config.toml
model = "image VQ-VAE"
dataset = "microscope photos of single blood and bone marrow cells"
train_examples = 194171
image_size = 64
crop_scale_min = 1
horizontal_flip = true
bottleneck = "vq"
downsampling_factor = 8
encoder_arch = "vit"
encoder_norm = "layernorm"
encoder_norm_position = "pre"
encoder_activation = "geglu"
encoder_mlp_ratio = 2
encoder_head_dim = 32
encoder_fused_qkv = true
encoder_bias = "all"
encoder_qk_norm = false
encoder_parallel_block = false
encoder_inner_norm = false
encoder_drop_path = 0.15
encoder_patch_size = [8, 8]
encoder_conv_stem = false
encoder_layers = 8
encoder_width = 160
encoder_positions = "learned"
loss = "mse"
latent_channels = 8
decoder_norm = "groupnorm"
decoder_activation = "silu"
decoder_weight_standardization = false
decoder_widths = [32, 64, 64, 64]
decoder_blocks_per_level = 2
decoder_block = "plain"
decoder_attention = false
decoder_upsampling = "transposed_conv"
codebook_size = 256
init = "kaiming_normal"
residual_init = "none"
optimizer = "adamw"
learning_rate = 0.0015
beta1 = 0.9
beta2 = 0.95
eps = 1e-08
max_grad_norm = 1.0
max_steps = 26200
batch_size = 128
epochs = 17.3
lr_schedule = "cosine"
final_lr_fraction = 0.01
warmup_steps = 1310
weight_decay = 0.05
Rows from block 2 of the encoder, named by matrix and row number. Rows with one number belong to one attention dimension. Each number is 128 + 24 x the weight over its row's rms, rounded and kept within 0 to 255. All counts start at 0. Numbers have three digits each. After the name is the row's rms in percent of the matrix's.
# v: attention query, key and value (stacked) (encoder.blocks.2.attn.qkv.weight, 480x160, the v third), inputs 0-79
# proj: attention output (encoder.blocks.2.attn.proj.weight, 160x160, transposed), outputs 0-79
v.25 086:113118107134112122135127140116140108127098157121109121132117106140140111122164103112118110139123155140129143137118113124105144095122133137118153160027122126114089074168104157117128113151098127149109150140095098111124095083115133125162124163
proj.25 087:148156122106116136125105114136110124130146125174117086113132105145135156120130133165131137127146113151109143112087138161121103110142173123120126099147138131154181144089172186145115160122124126105123140118115133085105117102125129109146136112
v.26 109:164124150149102121113141181115130106137094110137126134106124131181147139115114142092146137131127162143098156134050122132101161115115121152114135127134123151140145098152080159116096123155073122135141140085086114107125118115117147129049177123
proj.26 104:091135109095138158122108093158103108148121131183097066175136103138096137123118153121098148173142090156154096156174146138143091167140136130089101099153098138127114133157144127135158122104134115127151124142123121099158128130130117129174112119
v.27 105:139113134135144108133112110150127110098127100107076136094086123159145155114118126157108069127137157111095130081127133146121099146116181115105133120130166123137098123105149097110094127171101100121121092090123114167134134141134123124140093118
proj.27 111:109129128100143137144142110109129121106138125119126109137152120126120113122132106126150172174124142121163132149108111093152199082142102152127108170126176149150134139105109170138168150127148170141118141141100144088139095116128113129121090163
v.28 112:148127124136120083151108126124142121133116169100116118115166135100116121108102121144129117103165109167133108138095117131079149092131147121112114133084154133132141098124094120106177174116087141127164124133071138081152124132117134076123193105
proj.28 099:115170133126136187133120122113119134147144112174104144151060149124136136131126139134100153144107126120116168111125160118145118172131076095115131073114128116135103122129154142141119077137143105106110167106128105128100128113108120133144087169
v.29 091:147134130119130132110097179166093149112147139087141116145136140097096117137120117118136150142127088163150130083190120105133135127128146157163109149071144136117134118150174123126173150131139120111118114130197095178148156123143117095133117151
proj.29 089:104146110103122121145161121100131135163110132118151158083117128147185152129139131150161119117132097129161148136110145082118123186142123066088130109105126126134134137121103119145103116138119096122120149136131186096106110105130136132110107183
v.30 114:141132145115105090115150140097156125145109140145111122086128130144143144134121117160122099118138148154137114140077141103093136116123116134073151139084137137152145106138113142131111118138084111150150123114084116123119097109116148110136163146
proj.30 117:128127119149116147111091070151076148163127110168086135173124111122115119107130117089088139127105130170102126170166146172114109127114128126126136077177113120127110131137130143114131103126138093136125146101155128105097099135107128124160140136
v.31 105:086110131129132138102102126128140128137136136123171131124124113115127128111141112168138122114119117155135094136128154152150128109123102130176147127101148097136150098089141167151105092148106123145184210137125157089036131125140129142148157126
proj.31 108:182132118143120103090154133150077101137117110123102166115148112148136142123129121100115145097138157137119103160118136144146108109116178139136185149138115093115125136136114105081149088099130107159095129110125120156120141129128115133139119107
v.32 102:115158101105137100129089145126118087100123159110131134124142130143150139113135130102135160165141156091085141131139115098115146105106088136145133172092133113137155138150161146142075153213123124117124103113098132119168119125131127140089140104
proj.32 104:153079156093089131129136134139118145204109134165130181088126117124112078107115141099099097131134076145201145167127139142156120163143146108098126095150148125124133141101090097103120103107143113134161147153125121103121144134097142102103123149
v.33 098:091117128108179139120096123149099116165122112126180133134103123078085120114123146109158150141128108075143145150151129149113130118104116081164105131101145141138144141139130149141154120099145169106132152131124127149120173112121111147092164115
proj.33 097:180166144125156140117132136142157122102142119128082143117155124128121120130126111108080099113114147152136131105163083124125152143145172185100136126123106100118140114126081107099112111135122100119129160156133137081115095142152145171148087126
v.34 090:160125116107092139138093126106136125127121128143103143107152123155168129103142123148134151135158132191100118118100128113133136125122126120141149086156116120143150154105039123128073156132106126127131111098110138154136093123140130101131156137
proj.34 095:097079147135141097143136166142119163150143153130137104124152135113096128156111136141150104081119123095176107154105124140109111147133154110112134158138165179151108101141171145134156103114123129127157150181110103164155170120084132108104155130
v.35 099:083138139162079129093118131128099136115141175121113126127163138177115114119131149147126108145110151160129174151085174136136101106132144071113149135104155132133135138108149125138122115133105126121113149140108137119059163099122151145105131113
proj.35 103:148149115125183131108130129104173131128067083134137121134149120072165157082144143101129113097108109111093122150147104106147157154126072197129093143145113124121122146183120105161110160155129129096143084110136101117147090143116113123131160133
v.36 110:156115123121110126137146105132100121160129083136151149142132114137126112134135122101108157148146108127126158129120097138151164126138123137129122111146128150118177135141156161169094117134117128099177098091088137105155130124141136116106111101
proj.36 102:162156135098129132108128152124124128136122174111115126098121144175106136139158139170128108093134166117119096120090138176126106114123165097123139144125109138135105101087086117049146118129148059158121156152110174148099142115117112136155138120
v.37 095:127127131138107151143242092129141127117112125125157143117142116146133160134118123123135129059097112120132122129111146151148106091120111169093086122150113125115140142131115153177138148165131120123127122109118175097114120176132113131121146094
proj.37 097:099155133127138126105046122135080129120147133124103060130070143118121095128128099129139147192151120105117123124120127098129155123139148115136133154133116143131090114134151121048119126120125103160157118114137165157134140110111098128139106120
v.38 087:167127148147161081148122130087148144113122095134126123084147121110096185143126127130107133118128113105151123160111125139120195118121133134059104183151123114117144107123128140136094138157136098141164109080123079154149146142085118099117185137
proj.38 094:091143115097121165129135113139115129167140146154111097152091128136143085125128133121168117138119100159141139100151159145150120169159125114154133122117163135142107155171156137120137113087126165151120130174127183137107132109105146128131101102
v.39 090:114129131105115119106064126131100148153139136132130121162105146133112102142150149104163104167125075118118132188155133125115101125145148146149142143084168146138163123142156118144159105089165146140140160136122118129113159118113127147118123103
proj.39 093:134156104147145139126191126114101116098083121139132145124124119047141170120112151124096136116116158164085153100108124113157170121102116140162128125130106101082133112149093142127092126162117084125120136119180120087145094125129106176142129139
v.40 089:172106141109123160129092158127125161141138116145139139115156109137150086116107150097138153126144092161136160104131101121144134115126126094162118044128134155127121128092125091134130133079124147120140069105128148108151156176158095109108116133
proj.40 088:140180122100136105125165142154138143158142105101086102141137153119093104170106104175099146095126163116134120129111146163092137126132125138107148165165111128203111097116124118129131158146138121119166146133112099147097119092127134163136123139
v.41 102:110138126120138145119143141138105130204120121116158110132114106111091122121120152124149136109118128075116137129146116116134157136111147121109109155129147136159130101138168154140157095111187140124167144137133146132089148118140123144131132114
proj.41 098:116166145106119162120127117141129113091141135135133163103110114153115156122137106108127122136138153172093118144139118134164119118114102152143118097140087096089136137099090115102092124108106133150140153131133142072150081128130146127136082136
v.42 081:127112161117109169109117130112116146072111165147115135139140100171102098141125154093117136115126137175141159093119119116123117113149143071123148101132120122132095131118146173100113125151102130148112078152158122127115169129141120114128121124
proj.42 089:142170111134181115137158143129146145162134048117120133150136158103146141133098121154133133121121130113130081162115105128114148151118123127102116129164140153169145140130140124164161156129168140119153107119077137163109088111144145100130153146
v.43 115:109132117183147138150146149136130119149113139121159127139118145120144131134128142152181129133134142123097108087134134120070118153139084123089147146102156122151124128124140102093148126153070105157111207117124123134110136081110124125090139158
proj.43 104:126089118094117134099117084091133151103133130153145148124127126110096144098131130102075113139118109144116147172133099102168121123134120188159102148137088117089138121132124133154083146115168160094168079133152098136162104148131154132146112124
v.44 107:165119121123097103099140126107088139120139137125129139099154154134104131122109120125063182189130184163146142099118144127152171116130125108121133106142128135131134126134073128102066133148090135123157123097128120152141100079108143110154165135
proj.44 117:065096119110099131146107128093173139149102131147138119147143133104155134164141144170163044109123064090150095159127127145115104171157122117104097129119150128130124143142157113180143122131128121126105108152108166161129150168127117114111145115
v.45 092:155127102145150082160196151129170102133111064122100131101113145097130183114119095125110143104161141110134098117146121118127174127119123196120119168145100119099101106126139107131122173138146119108144117123120113137161063140136128116122113138
proj.45 101:089068107099091137130056102119090152145162193112142165139113134172130098131119138141158100199149101153158143126118140127155082112164123092124127088085137123122131132089130164119116093105112130137114122140133138137142173112119116134085128097
v.46 102:171101150126141115106182132139148123110091141141133129113131091113158117162157126108102135080117133164148157183120168161127159134138139110146158096137122122145149115134095099128111128137086098148154166126138121147120135103114125144123133138
proj.46 097:061183136157144135089064139105140105116132101125128104155087117168117152128119122157151147146123158110085128087120127154086141127119103114144130173116121113127141137154152131124140143089166092169128093078130127157117144163118109119168113139
v.47 097:103125128113135129121117124125160104116103161103114108147113134096148145139117120173141099098118134106142068093106111108087103177111151103116118138117121101118119117127156144125134130139108118108109151213156100131142130128136165160112095146
proj.47 104:125126133180126141124146131147110105122141105148151131124136100191124145092127126077120142163125158129104176153153143102145144070132107183137121098123140120110126145095078107127115134101127145131115146050129129112099115138150125142109170121
v.48 095:132143122115135113112116132103113143060132115131094137111138119107118122125152125154094146121143150134135151178145185139155105096143102131143165144138160138128075125125100096109086132115129115157139174125115104159093108081086159104128180118
proj.48 095:078114135138132152105139111110151122161106128132144099174119134102170118144115163148145110163130048152138107085122126097112134201127133159134126146146129111124161138179154161185138117128129118124106076125159132112128156144125114134133099140
v.49 089:138121126118142143129142123135173124134086143137132104135138137138150159154098128121101108110109096139169102135131082097070101126115161070126106121112084143120117111135167118108182148131149148095101119142165098102132135196166123122144104126
proj.49 098:112144124148123121142091149133100098150185123116123141156132128140152083121127119101148176126133151097108135116133137156101148095135087139138144099113145130166116158065127117119082089144123166135163152116099134134112126110125128145127121118
v.50 097:127150154145097139152093151100156133128127110115122107115129123157150149142138131082143103110162083093112128130122084105161149131136129102100097143167091154110111102137127142146138131145164120109154025135111111108154147177128124080142079108
proj.50 094:147140144101133126144173130178069147159138149117147120145110129146164126130139120163135181115117181142125127141109162193123097120101139095155116102113148127152142119102123120084110114107133103174147165108129155148107143095101116105101161162
v.51 113:115129130157157121098122142131144110092088185106151128120105115137156114111135141092134126083109175132134181152145106140071126147131122087138130150093111117137112101191147146116126147159063137139076152137177118152134116101112146165078146154
proj.51 111:121118132132159159099132113119143123137120071160131144146139113140091164106130135143132108138121118118156073146111122143146160118140092174123136096110144122123144168115066098141134101109153172134155136079096142132115095153136147101166108153
v.52 097:115109138179156150146181127156156148120117049104120150117141098132092139114123122125127128111140180095107117093173150128109178132126108171088119143137150128129077137113091179117179136113101110145115141123133105121132148177099110145112111139
proj.52 100:145094113071127152137085095096140111094141151125134102136118141124153140100105145165141152189117079149130128144152102094139131116114179132130099112126130143117149104149143110153098132095180166081132088107115129146145095084178128106145103116
v.53 098:129155113110172120154131119107130119183125100127140160126118123130093113131104099133139157155163086111096128081191129109119190140141118110073142151105138147151082131159156124103149095063148128130162129092118117113146117130142167120147131160
proj.53 089:109110124101053161158145106127101148123189149133134167124116127130159167119143150155162111145124127153128142153110131144127086093122136158151098113147159115122166138078114130158121133155166128118088117171144143124168145126150152155099134092
v.54 092:177141129133157118159123133109168094141104115104122100095108132119202141127129134102136130065132134174129125107155089114144185075106144120102126102088111126150108096158092133113096149150121119123111044125140104155151133125152100080148138109
proj.54 100:108175149101129128122131140143103117162172136115120127131109124157088110138113129147152173118125095094164104132112132153094099138147106086144155119141159149184132152082162113115127098096150114173174144122107164164108148132111161116103123154
v.55 103:132085147111174104126070127102105122075127125125106116098117120078166100135116123131118153156130156159158146166117164133130117134115136114170158123113138128122106119127109084112102123169096106176080152122175101133112136105093118098122147115
proj.55 097:128146149143145152093149126141178117168118091133144144189125122116128099156139152128109113155097101101123106100132118150105160177149089131133130114106139118153110130169146138207143152133164144106156101095137108162126125144130150157145129140
v.56 086:113101125113087175130141109120163111136143151113136149153125150183122131116152103110133113108130108187127131118078106108158095106127120103163097095114112115124161158102128143121154125138115166121120093125119174079090153146151122122156130116
proj.56 086:151151110153115080172131160109144132141096129138117102076162124090112115146126117122121111074149150081146098140114131117100131095131136123107119151155128138177124128142108127117133151174146126125104179157135095167156136130105116122072142132
v.57 098:128110108114113125093081105156097118158156149150104108149119131130117142161128148153121136163098129180145149130106150163142088112110156078171115118131123124162156138083174143125144105078133141093155139136139136157096158121157119147120102125
proj.57 094:121186142151140134155146152099153102078071093111135150110125135136154134142143172101112139081120172095094130111128102120122155114127093168107165137137130100099156120174093114145117149171090095132093118151134112099109098120133106172121134113
v.58 110:146136135122092128097116129116183130050127165136116137136143116170144114124124114113089135100122138169147155134082121120148111096134144072125114099105120113111153134112115125121111108121126127135155103129132112117126130111131086110129152156
proj.58 104:106108119137160118157124143120132136155138082121132098145146152127148118156097137168140124106126125108127123118126154155092152150119087141104100134146147132193118150158153145164150153123118147125114113111122123180134125137119133094128130106
v.59 101:136119143142103153116175105165127142096122109120131155098114156139126124116105138114118149140113182158147138071164132122100129126141159186147151107094100105092106128138090126097126166124104127163096154096158093134140122112102125154121143157
proj.59 103:102079097153131091157117145088166128095152125125117077146111144119126120116103112171105096119144065113154097140098136150100154145112106102099126112138146153141115121129162142149144119130120140085133083126097120157138123123129165097140133140
v.60 109:111104147157139126110154121152148137106102199095157137126130128122133132114129136134135099105108166124145122100153140125092105120126149109104135143068132120136092139129126113098105138167072128161061138166166128142149133128126145175100154143
proj.60 102:163131107158127163116113109111151122114167085187097103143118125131121134103113130106110133126134103120090129158140105081114176134104089168128115122145121137097135171139134111167123136107147172082149108085113112145149091141164145110149123141
v.61 095:169142115120116132126135130112148083125118115141123182096129129128117144121138100148125151141128144176127127118128113084152197136123100074136116083131087108121176116143116160132067145161097143127131097092124137147166092132157117103156102120
proj.61 097:105112125112098105151096163141127153163160143116109139123133110167125128174108134120169100118121109090191089145100131166084094121140167105086122136144147163145119146129125136115169075113116105150141179147093120154140155148125129116097140110
v.62 112:127129123153123093138119134097159109074116109129127112102122128123121134135119116112094124137130175079134110118165080124111145128134109150103126148109143127098079133159146159106100142181149109147102117153095077152178127113118129127115130140
proj.62 107:127065125125121147115121109136124159165105159150134107155148123137161099100114126116128096160123073165168155170137134154136097171132143086123140087111170138149144160130131138150118110108133162122139129098157159118118118148133140102133149132
v.63 097:135126140140142149110100130143147121133079162148122112142141105129150108155142164106151152114149122178134190116144107126116118129138159115107147099121110134146120101153125127117122120114066108128130103104193122151104157139130110163133125140
proj.63 097:099177140122181127124157137113167115124151089104136145109105142158081162122139129147153166061116150093110087114106147143113141117146101131128137141113132122146121144119113140120146139113191146126143146114071120154132100146131153131151078153
v.64 107:112151130132107131120142053133110134191134099142086083129096140131103150108162108062091154113148086140130100126135140164141123127107157166118098120172118118103156108145094181107098141105176108102144140143124117108128145109122146100101141110
proj.64 107:194136099130149129113142184111151116144121173115175128140146150111116092143130124155078138083144139144109142090130145117127176153130115158096111134165135117162089140132126092141116128095117123135155132140095127124108094124127129093109122154
v.65 100:116144153151174154137142113158095132120117097157111118162112120163116128173131143135088122143099084149119119092166112152145168150129135127150128170149101117128159132148109123107102131105175100148154111134151111155097152131143103183114117123
proj.65 117:102173161113134111115140169121133111175165110133160113098162136127158141122122106144140179079119170111142125142126131143140145109147177155120147122134155092121147145099148141100097119149136130132122153138127173136156088114143145069128169111
v.66 099:129089134111148112122142108144115120171153146157108137149107116121094113142141136130066139118135115138115074128089134156113177112128123146106122138108153128124160122124125117123119134107155118153112182156095124163099155141114120100157083124
proj.66 100:132168126143146114146122147156115121100135107087138124127122140122150175123124146148134089123146138110167160140132117120083126148155121118126131125099148120141110112096089151124113104147088137114125172146083128148153109097138132151110158126
v.67 105:117119165134155165106152145105165163122139105118163126165117114153110091139160159118157119118107127158118145153198133144133173115130110148126127137153100113108137118118109098117131107107142138125155117140137138094136147110071147147160154110
proj.67 095:061160152127174137125125109137088112172103098172118151145136114151136194121101140141115138089109145149122091122111145125122110144133150131139122142155126137140114100131137148107099117168139138136133101122112132153143113121134124098121136134
v.68 109:130129124116114105087059176133159118139113112112144121092142126097111127131164125142147118109148104160125117096092133143133147153140156055076143133160123135162133092115129155097116143083113101122111134102123103136104102121105122081154080144
proj.68 116:096149145147137162132130146160170119165107161080103089163092107162156139160143146122129107106121122127179170125149089099133158115135139151144112143081127120128134166157125097106084120171114145134146100124131175115113145130144125112109139124
v.69 098:150126138119133124128107151121119137118123154141135121093160123127174113141120118151118164174136107146117126109117100099099118134134103122185137131093119144136134157145114121141187152088144163118125063167101158133135135132142113158141125155
proj.69 098:095151118105148137142199139169131115110123155109125181085125139139129105135121101138135150139133130076173136143110141125127105126130203126119106159131107122098178163088152146090117189124107122123113132103146100161127114137151137160132119108
v.70 113:123108158132099168087119113154142120104141201095151121122116116134131145165111142160128135127110123113167159096107115127160101155128124129148110091085114119075123118122083152109086145128098103139095132100148171127107138104138121105136123147
proj.70 107:100125113170155110142121142166114140144121073147100080133134127122147136132103129135144110151136132128111123085167123111149145132131155118104134159135148114161098150109109101126167039143090126093140092128156124090151150126136176114112109102
v.71 107:138084125157081135147125150139118139164121141169098153143104135146086101121124120115172144184146115124111121166159100104083127086122095151138138165079144133165120134143173079142187115106093155140127131104142117142137127147129138115160131112
proj.71 116:138092132082097118122168067090124144128155120152150136141153125108120141111146149150098160143136108158155117147137135133152117161140107106164090091085097142093167112139124165079141143103112090112135125168102131147103143140113118109130169110
v.72 094:121136110115104114117097134103161120087096093095138126116124128069149162105099112138148086092163113113127155132102159101145152125110183096090118120174135116089107127143094170144102103129133143115122123113139145164104098113133130093128129136
proj.72 106:134132144121155146156116160160164126054094126168124104143136133141141096147133135131109134148131133144106150136126115135139138107109120120119103120114135130152135135139165148160149172123139136125154115125141134085143124146147119147142052144
v.73 111:112146108119160139160191098140163120126094126133135107128123128103119135091112126182097120135147164155120110105129146185146167107123137107120106150177153096115091123103103113100109162138150093126184130172127104131113134108148144133047143117
proj.73 100:128191124135149120134125186169111120075134179137150151122131141146118098122117124077111187112114156144121151147137113153102175119089109122154138113108146127138142122149120098161090124106140149147132177162100122130138121115113119107136101150
v.74 105:158136111141142165134151102109103119120114085133144107124118114142138124127116113136099163156108107112145101129131149144147165134119143157159160148160136102131134129100103135135118121091185039094173148091100120198185099128122147185128178154
proj.74 100:164121136138170138133111144173129116133128156152163172117166118113174117134123102122104127107144150160111148131104146152121092150146127095068130125101178127156123158129109136159086155143124169119132144151126115092123135117131137123135139113
v.75 109:116139117108108128134188113086051158145120111146122145139160131187123090122139116126127126122131167146114110138187134142142114097145127131117136133137096115130148141116123132114152123137124122129142079175125085108172161085135137146142162139
proj.75 110:164171137097112106101167137150091122138166143098126152117139131141121110111129113118141149076108140129150143076114174143117117127137113128158150076172139113109139152124109147121101141077147127156137162124141101121090107129110147121100149128
v.76 106:109135095122088097138126109080124132145143122137101092106086162184133133103125121150174090108140177137151155124186126106118091113119147125107128118160106126116100101106152119093149106162080162119124092121140084118168111095122130104139158125
proj.76 106:162118149122122133110142132114115138125149139123120126186161122113108074134129107073141154127120127107099128099122130128137127100114096166174128105147140139095093137156140105132145156100132108147146141112139126138112158120144105133119094134
v.77 101:104115157146158146117124113142116152142132134133083117142133136139109108155109139121044137145108120121122093073084105172172166141151112139106105149144182131134144131123108120154099108124150121131137148117129094151100165153116142155103122128
proj.77 106:149182112134106119128142167130134105166155114137171155092129130116153133128122132156177110123144136126159123140150141107088118124134107146134124089118144116177144136103125140102128089149160113111099139126126160130121088114115134084141148120
v.78 105:108158150104128097105126097113141134127149147158054132114141131128120159183111141123110111148111122139121111126053124137161149107136117111117081152132160137103150139149106146148082119120138176130134129137137084129091134124135108092114131108
proj.78 120:132152077129092113151080174134163118127114086138134106142115145129129134132150107144120170148117131138186151150158133140096118110114112127145122138148126128149159154149135116108153139124142082125109083134132180096163070135159152077173115137
v.79 116:147147128125091112145135110080141125132108095156130142095151126163118118125136127097103155139135137133109144154151116170097141112126110106100168149180121099129150137103125145142114142080091088150127102142073114135177084113109137146135150101
proj.79 103:153127152151138125159148110150126110113122163146156125157138130104160142097137122106167121089115131174128148113132130118148120134122087125093115138128118135135121116139143100182090175092129132110163127158135089110099133108110113149094127133
v.80 118:112169137127141117168161104109097129103140116121114135134119135137129134139133120104104138080146087120103137138144122170168172130132099147090095156178133112082146121148064156119090135103155098104161156133086127148122124103107135111118112115
proj.80 114:187098127171158129135163164155158109153119150122161146118176125127138098149148097093102110113130191155126141113120150160089148080115128118116142117141128100160121114102087137148092146125101167133131096143120108123159085124126120133126156160
v.81 108:149121149093119115166109136098129116125106163128134114145139147148176119152151110135140146115106107106140116133131107079050108118114136126155127117063097149163151149137164114143176116132138188134144089113112167135132138150143114120155109118
proj.81 108:113080150122134119118101095109125126090133147120123150113134141095111115138111110112162120124129146106122100153128117101154112127149151151116140132151136141088097120127132135116158162137086143103113136115168097173119151129140119180127133102
v.82 106:104132105118127124123113128127171136079109150117117150115137125061154158122128132124137102149130170157105141122081133105128137117124132074125141131144160100141134140090143105142135124103144145130100133148109095150126082140137145100143119144
proj.82 108:144144135107079123148108137156123134103136105108118094156106115187119122155135114145141169166125142105133138170140110146113105105120116118165087155098092149124164119181124127147127165098164124150119114098122179122126140139121126134145089121
v.83 089:194121147138152132125133092113101125151134144137176158137137130128110118148130161141086169133139102108132135151151128132148210107109094113114119136114112139115119146154134116130110108111114096127133143115118101137121165109122089119106167107
proj.83 086:115138158122153128106129103158108113146131121114119117113153124129155137092107100124127157116144149166145161076144138131143125148137158108125109110115115129140146130109101149128192118163131138129120116150139146129150107106120149114133113124
v.84 100:133110122134099110128072157142182089117129141159085151117121156102170169130106125088148112131143101144108112119067104149090144118129131086154094130109149125139130125119152126143096119110139156132090183092123129161118104153131121107148095126
proj.84 109:105110132114095127129100085142147157098131115140169068125135134104089133131149123163139119173118125130153118151164085107144144128114086108140096168092093146140161123153137118150153145118121101124140096158140185131132159137139126130120129120
v.85 105:159100119100140128109127145119148123142168093140154134136119133109136141094131113058121136101123150144127143135133169146173131138116136117085165119098135143116121129118154118081138097166125138131110175134091154099112102133112146135180108162
proj.85 118:106113143142152112129125127119122134171133114081112112140131121165127179146153152176110072125137109135106138152090127106128118136142099097140136131129130125154149090117098125161094099128132121116130141108095133128115146134126117126120111131
v.86 110:147182133136127153153188091108099111168113112097150153147104135126115127124121114152100142129107146106122113161156119114052144103111116159079107111100106148143154108100083106125164083147151123133111148096102158135169161151117136125133127135
proj.86 111:104073103134155135121143168087132136134124176122133155098143148137124144111114106096120111127154154144115098112099142141135103144141105111109151104114111140138079093151100183137169145145069183110119115167107105085107140115121115134117146111
v.87 097:114088101134114119134130088161189106145127097154102105128110127118153128113131114114171124108131096160127111167126127115121121115127141158124126119131109128153124125137200133078145142143134192145108142138129109133139094138138149093185110119
proj.87 110:181129137106100158102138127091129146092150128115160121146131120137066132136136167148113150109148148099110126126146115107089133128124110131144112153122069127115106135124122094146091133043160107142179151124097137167102153118124116152079126126
v.88 109:108096104159187101145104145144118128112160139148111112124150143118110113110120124111139152135174160178149108151143144141123129097144143027090118140137106144141093128155183125113130139094102132170146147147086140143107121056128134144139145136
proj.88 092:119145138066107160114160121129106142142127170119178123116100147138126110140125143133151109123113061129159148118123123163104124132119123130185108139152135130096166104148147133154095161137149129147136112115140108173148135120090091131120112133
v.89 109:113091126133127130122144142156085110091123157146086125137120134139158120099110119117130119150151106146094130084117126151153150119133145152099107151160134114132099123129079130139089105142126168141138153146141088146073153085147119149112150146
proj.89 103:172186121104107153124163166136168132072140139115173090095138126103109105122134124129108139146136147152134157124141131163143144100121102105185117094109140096106197140160155170123142138098146099135177121164136148131168111141131138107149125136
v.90 089:114110133137128138120182113134071154131148200152109154147118135127094154133112132153092133132092181121108107086139124161134156136125110180135137145132164123112118142142098109130114113154159120127149133167123105157107138119134126147114163153
proj.90 091:166183119115098112109133180114118137150157099132136142112161122120146090113125093089133123135156142124102149138118148153111109122142090108149111128132143112138144148124062145120120129141123139136099145150109149095171100117129137096155123108
v.91 109:118138127143161123123116181135137138125114134145116140129126109089098120127153132097162128162119123139104136129111162132181149131148138116119144138121161113110166161190127147148125147073114101162092138180123119130099094104127121134137153123
proj.91 108:128132120120135133152163105211098125113109089136093110141127114160141167134113133174084127129124107122147158140128123147145122129128162155139109151100161124085175124046119125099081090113138085148151121123120145083167109142132133106127130122
v.92 100:130152102084098110144091112105171114142104100162133111111142122111113149122112108136123119140156088094135132139104110095130135124097181102116128127086075104158121130185185139114132135112135124128084116112131133155120068118138109097171130114
proj.92 099:177099112080137171161113126160111129088125135131119112171086118140142085152142140141116191098144136104141150163120078090127130145133123135114104120112122164104135132121147081161161187088119136151148122145149122134131144142137139146100112080
v.93 105:150128109142190125115093151145122136123139108131101171140123108094126147126117108099099132085107156166139138123144180138120108148135148105070143113101150129148125112140151145121077126109131085156123198158130104132118107056106123103109133138
proj.93 098:119142129098138144161120117161134137175126129095127099139132116155127117142136165164153117128142092114122117119112074122113105149127150109161101107092136087102125123104076147144086122130115169132088116085099144083183128139142120121124124142
v.94 104:140123127132101150109077148115149135139123137112159125102146128125145093123146124130140122124109143115153198066063135152133106127121156056104143084129146124115129133078108127121125143135098134108108113119102186077117121129134132099119114130
proj.94 108:082123134171146132143117120143137150116115158089091066152096132129126139128125132119153075141113096162152141131155118062145148164120120142139137152115140162172107114149164100142125104181111112124111110088143119087107132134136125145160105168
v.95 108:159114117104159110112119114113159125120137105128184121140144138077157153122120109104141162160154157145140129138143142097118139066143148082162153096092148132141108136073164121110165090144101127134118122087114179120135124136107128148137116159
proj.95 106:113135147120116145108139110128117137116134136090111126097067146143125162142147126159146069147128118124134133167134131139131090161144108054131110146123125158126144080164143159143129157123172140149130137154105068160138179130124102155142094139
v.96 106:154142129162115138145126067157104131139155162117106146126138135086155106118126141091186112152132155133097114137142159132108068112130121154111143143147124132142139151085122135145136110082108191120098187071126116143137104127159129121124118139
proj.96 110:143125149111126113135152091150080141103155127144100110109127144198115160130146120117110142088140126111178148136110111142127129171128148147131140149144095121087152119093092093150130135097202106114168079170169104117113148138128127164093166081
v.97 103:127133126152105136106109169123133119135111149118153144123104118100124136131160136090223103150135151134117164134112121137103123126135165094165147126105136135175115134076085139125121077144121160135108087128105143111106115163114099111119105153
proj.97 097:163129135128147112108199095148090122080129124081099143162136134134081107116108130121129171096131142139090129115116175124160110148145154127139129138131129127033132128099090115092099136079128117153124159143139103104086134103122126147124158124
v.98 101:115120109143102107119156125090114118126139139140116155093145091141151137133102149087154179105135135131108158192065137129126189132116144116111107118157159137124124112153125114143137111130108157145108144099099104119149092133142109132136152105
proj.98 096:157151128118115174118143102162149147118121137180102096139151114154133084120139105134143142128118106148125148109145144146162085144122132169155122126131105144130124139103137121183090107127132114104167164115133138119120130123139132106146110114
v.99 101:161151161127149118145105125134131149114138137120081147083124144116110136111130095155145099128149145138125150133156145124148043101144090135101165100087104120083189128104111124167147141105106171123117107138149094086125146094125147120130087148
proj.99 089:116134132088126102126137105120123098119140151137139149135160134144119126154129118108106181114111121140139120145151127114108153106144169131112145157143078125149094144162134083115127108079162107105148107114099143140143097143122127138181141108
v.100 098:132124125110127114146146107102111133135107162161106120137115149155111142139135136171121126107138078185101136167126162117125085103121121115089094135155140119163155110086090169127144127105100177159138159109173164097103121096124145090144117110
proj.100 091:153166129112157114147101079135155131119091119166112152154122128119162149128125117095114107114110103119169132061108104164110147107102148140160131113086096100105110124131130101104130109115198144144164097149124124137144130140149105147159114154
v.101 099:126174138162107158119124147098136121151129134159140130099145129129142045126162138056116123146117139097089133173046106130067155140133145109114132108192142095128102152144135105135166087128139138128108156108135155149123152144114122109147133119
proj.101 100:125137112124105124126122088155131141101139133137122123146107125142144147106107114114181117147131144121112148105168138142125109133121125170126104178114145122094178107102116115153095154124115129084125139136137072086080117108113110181147108139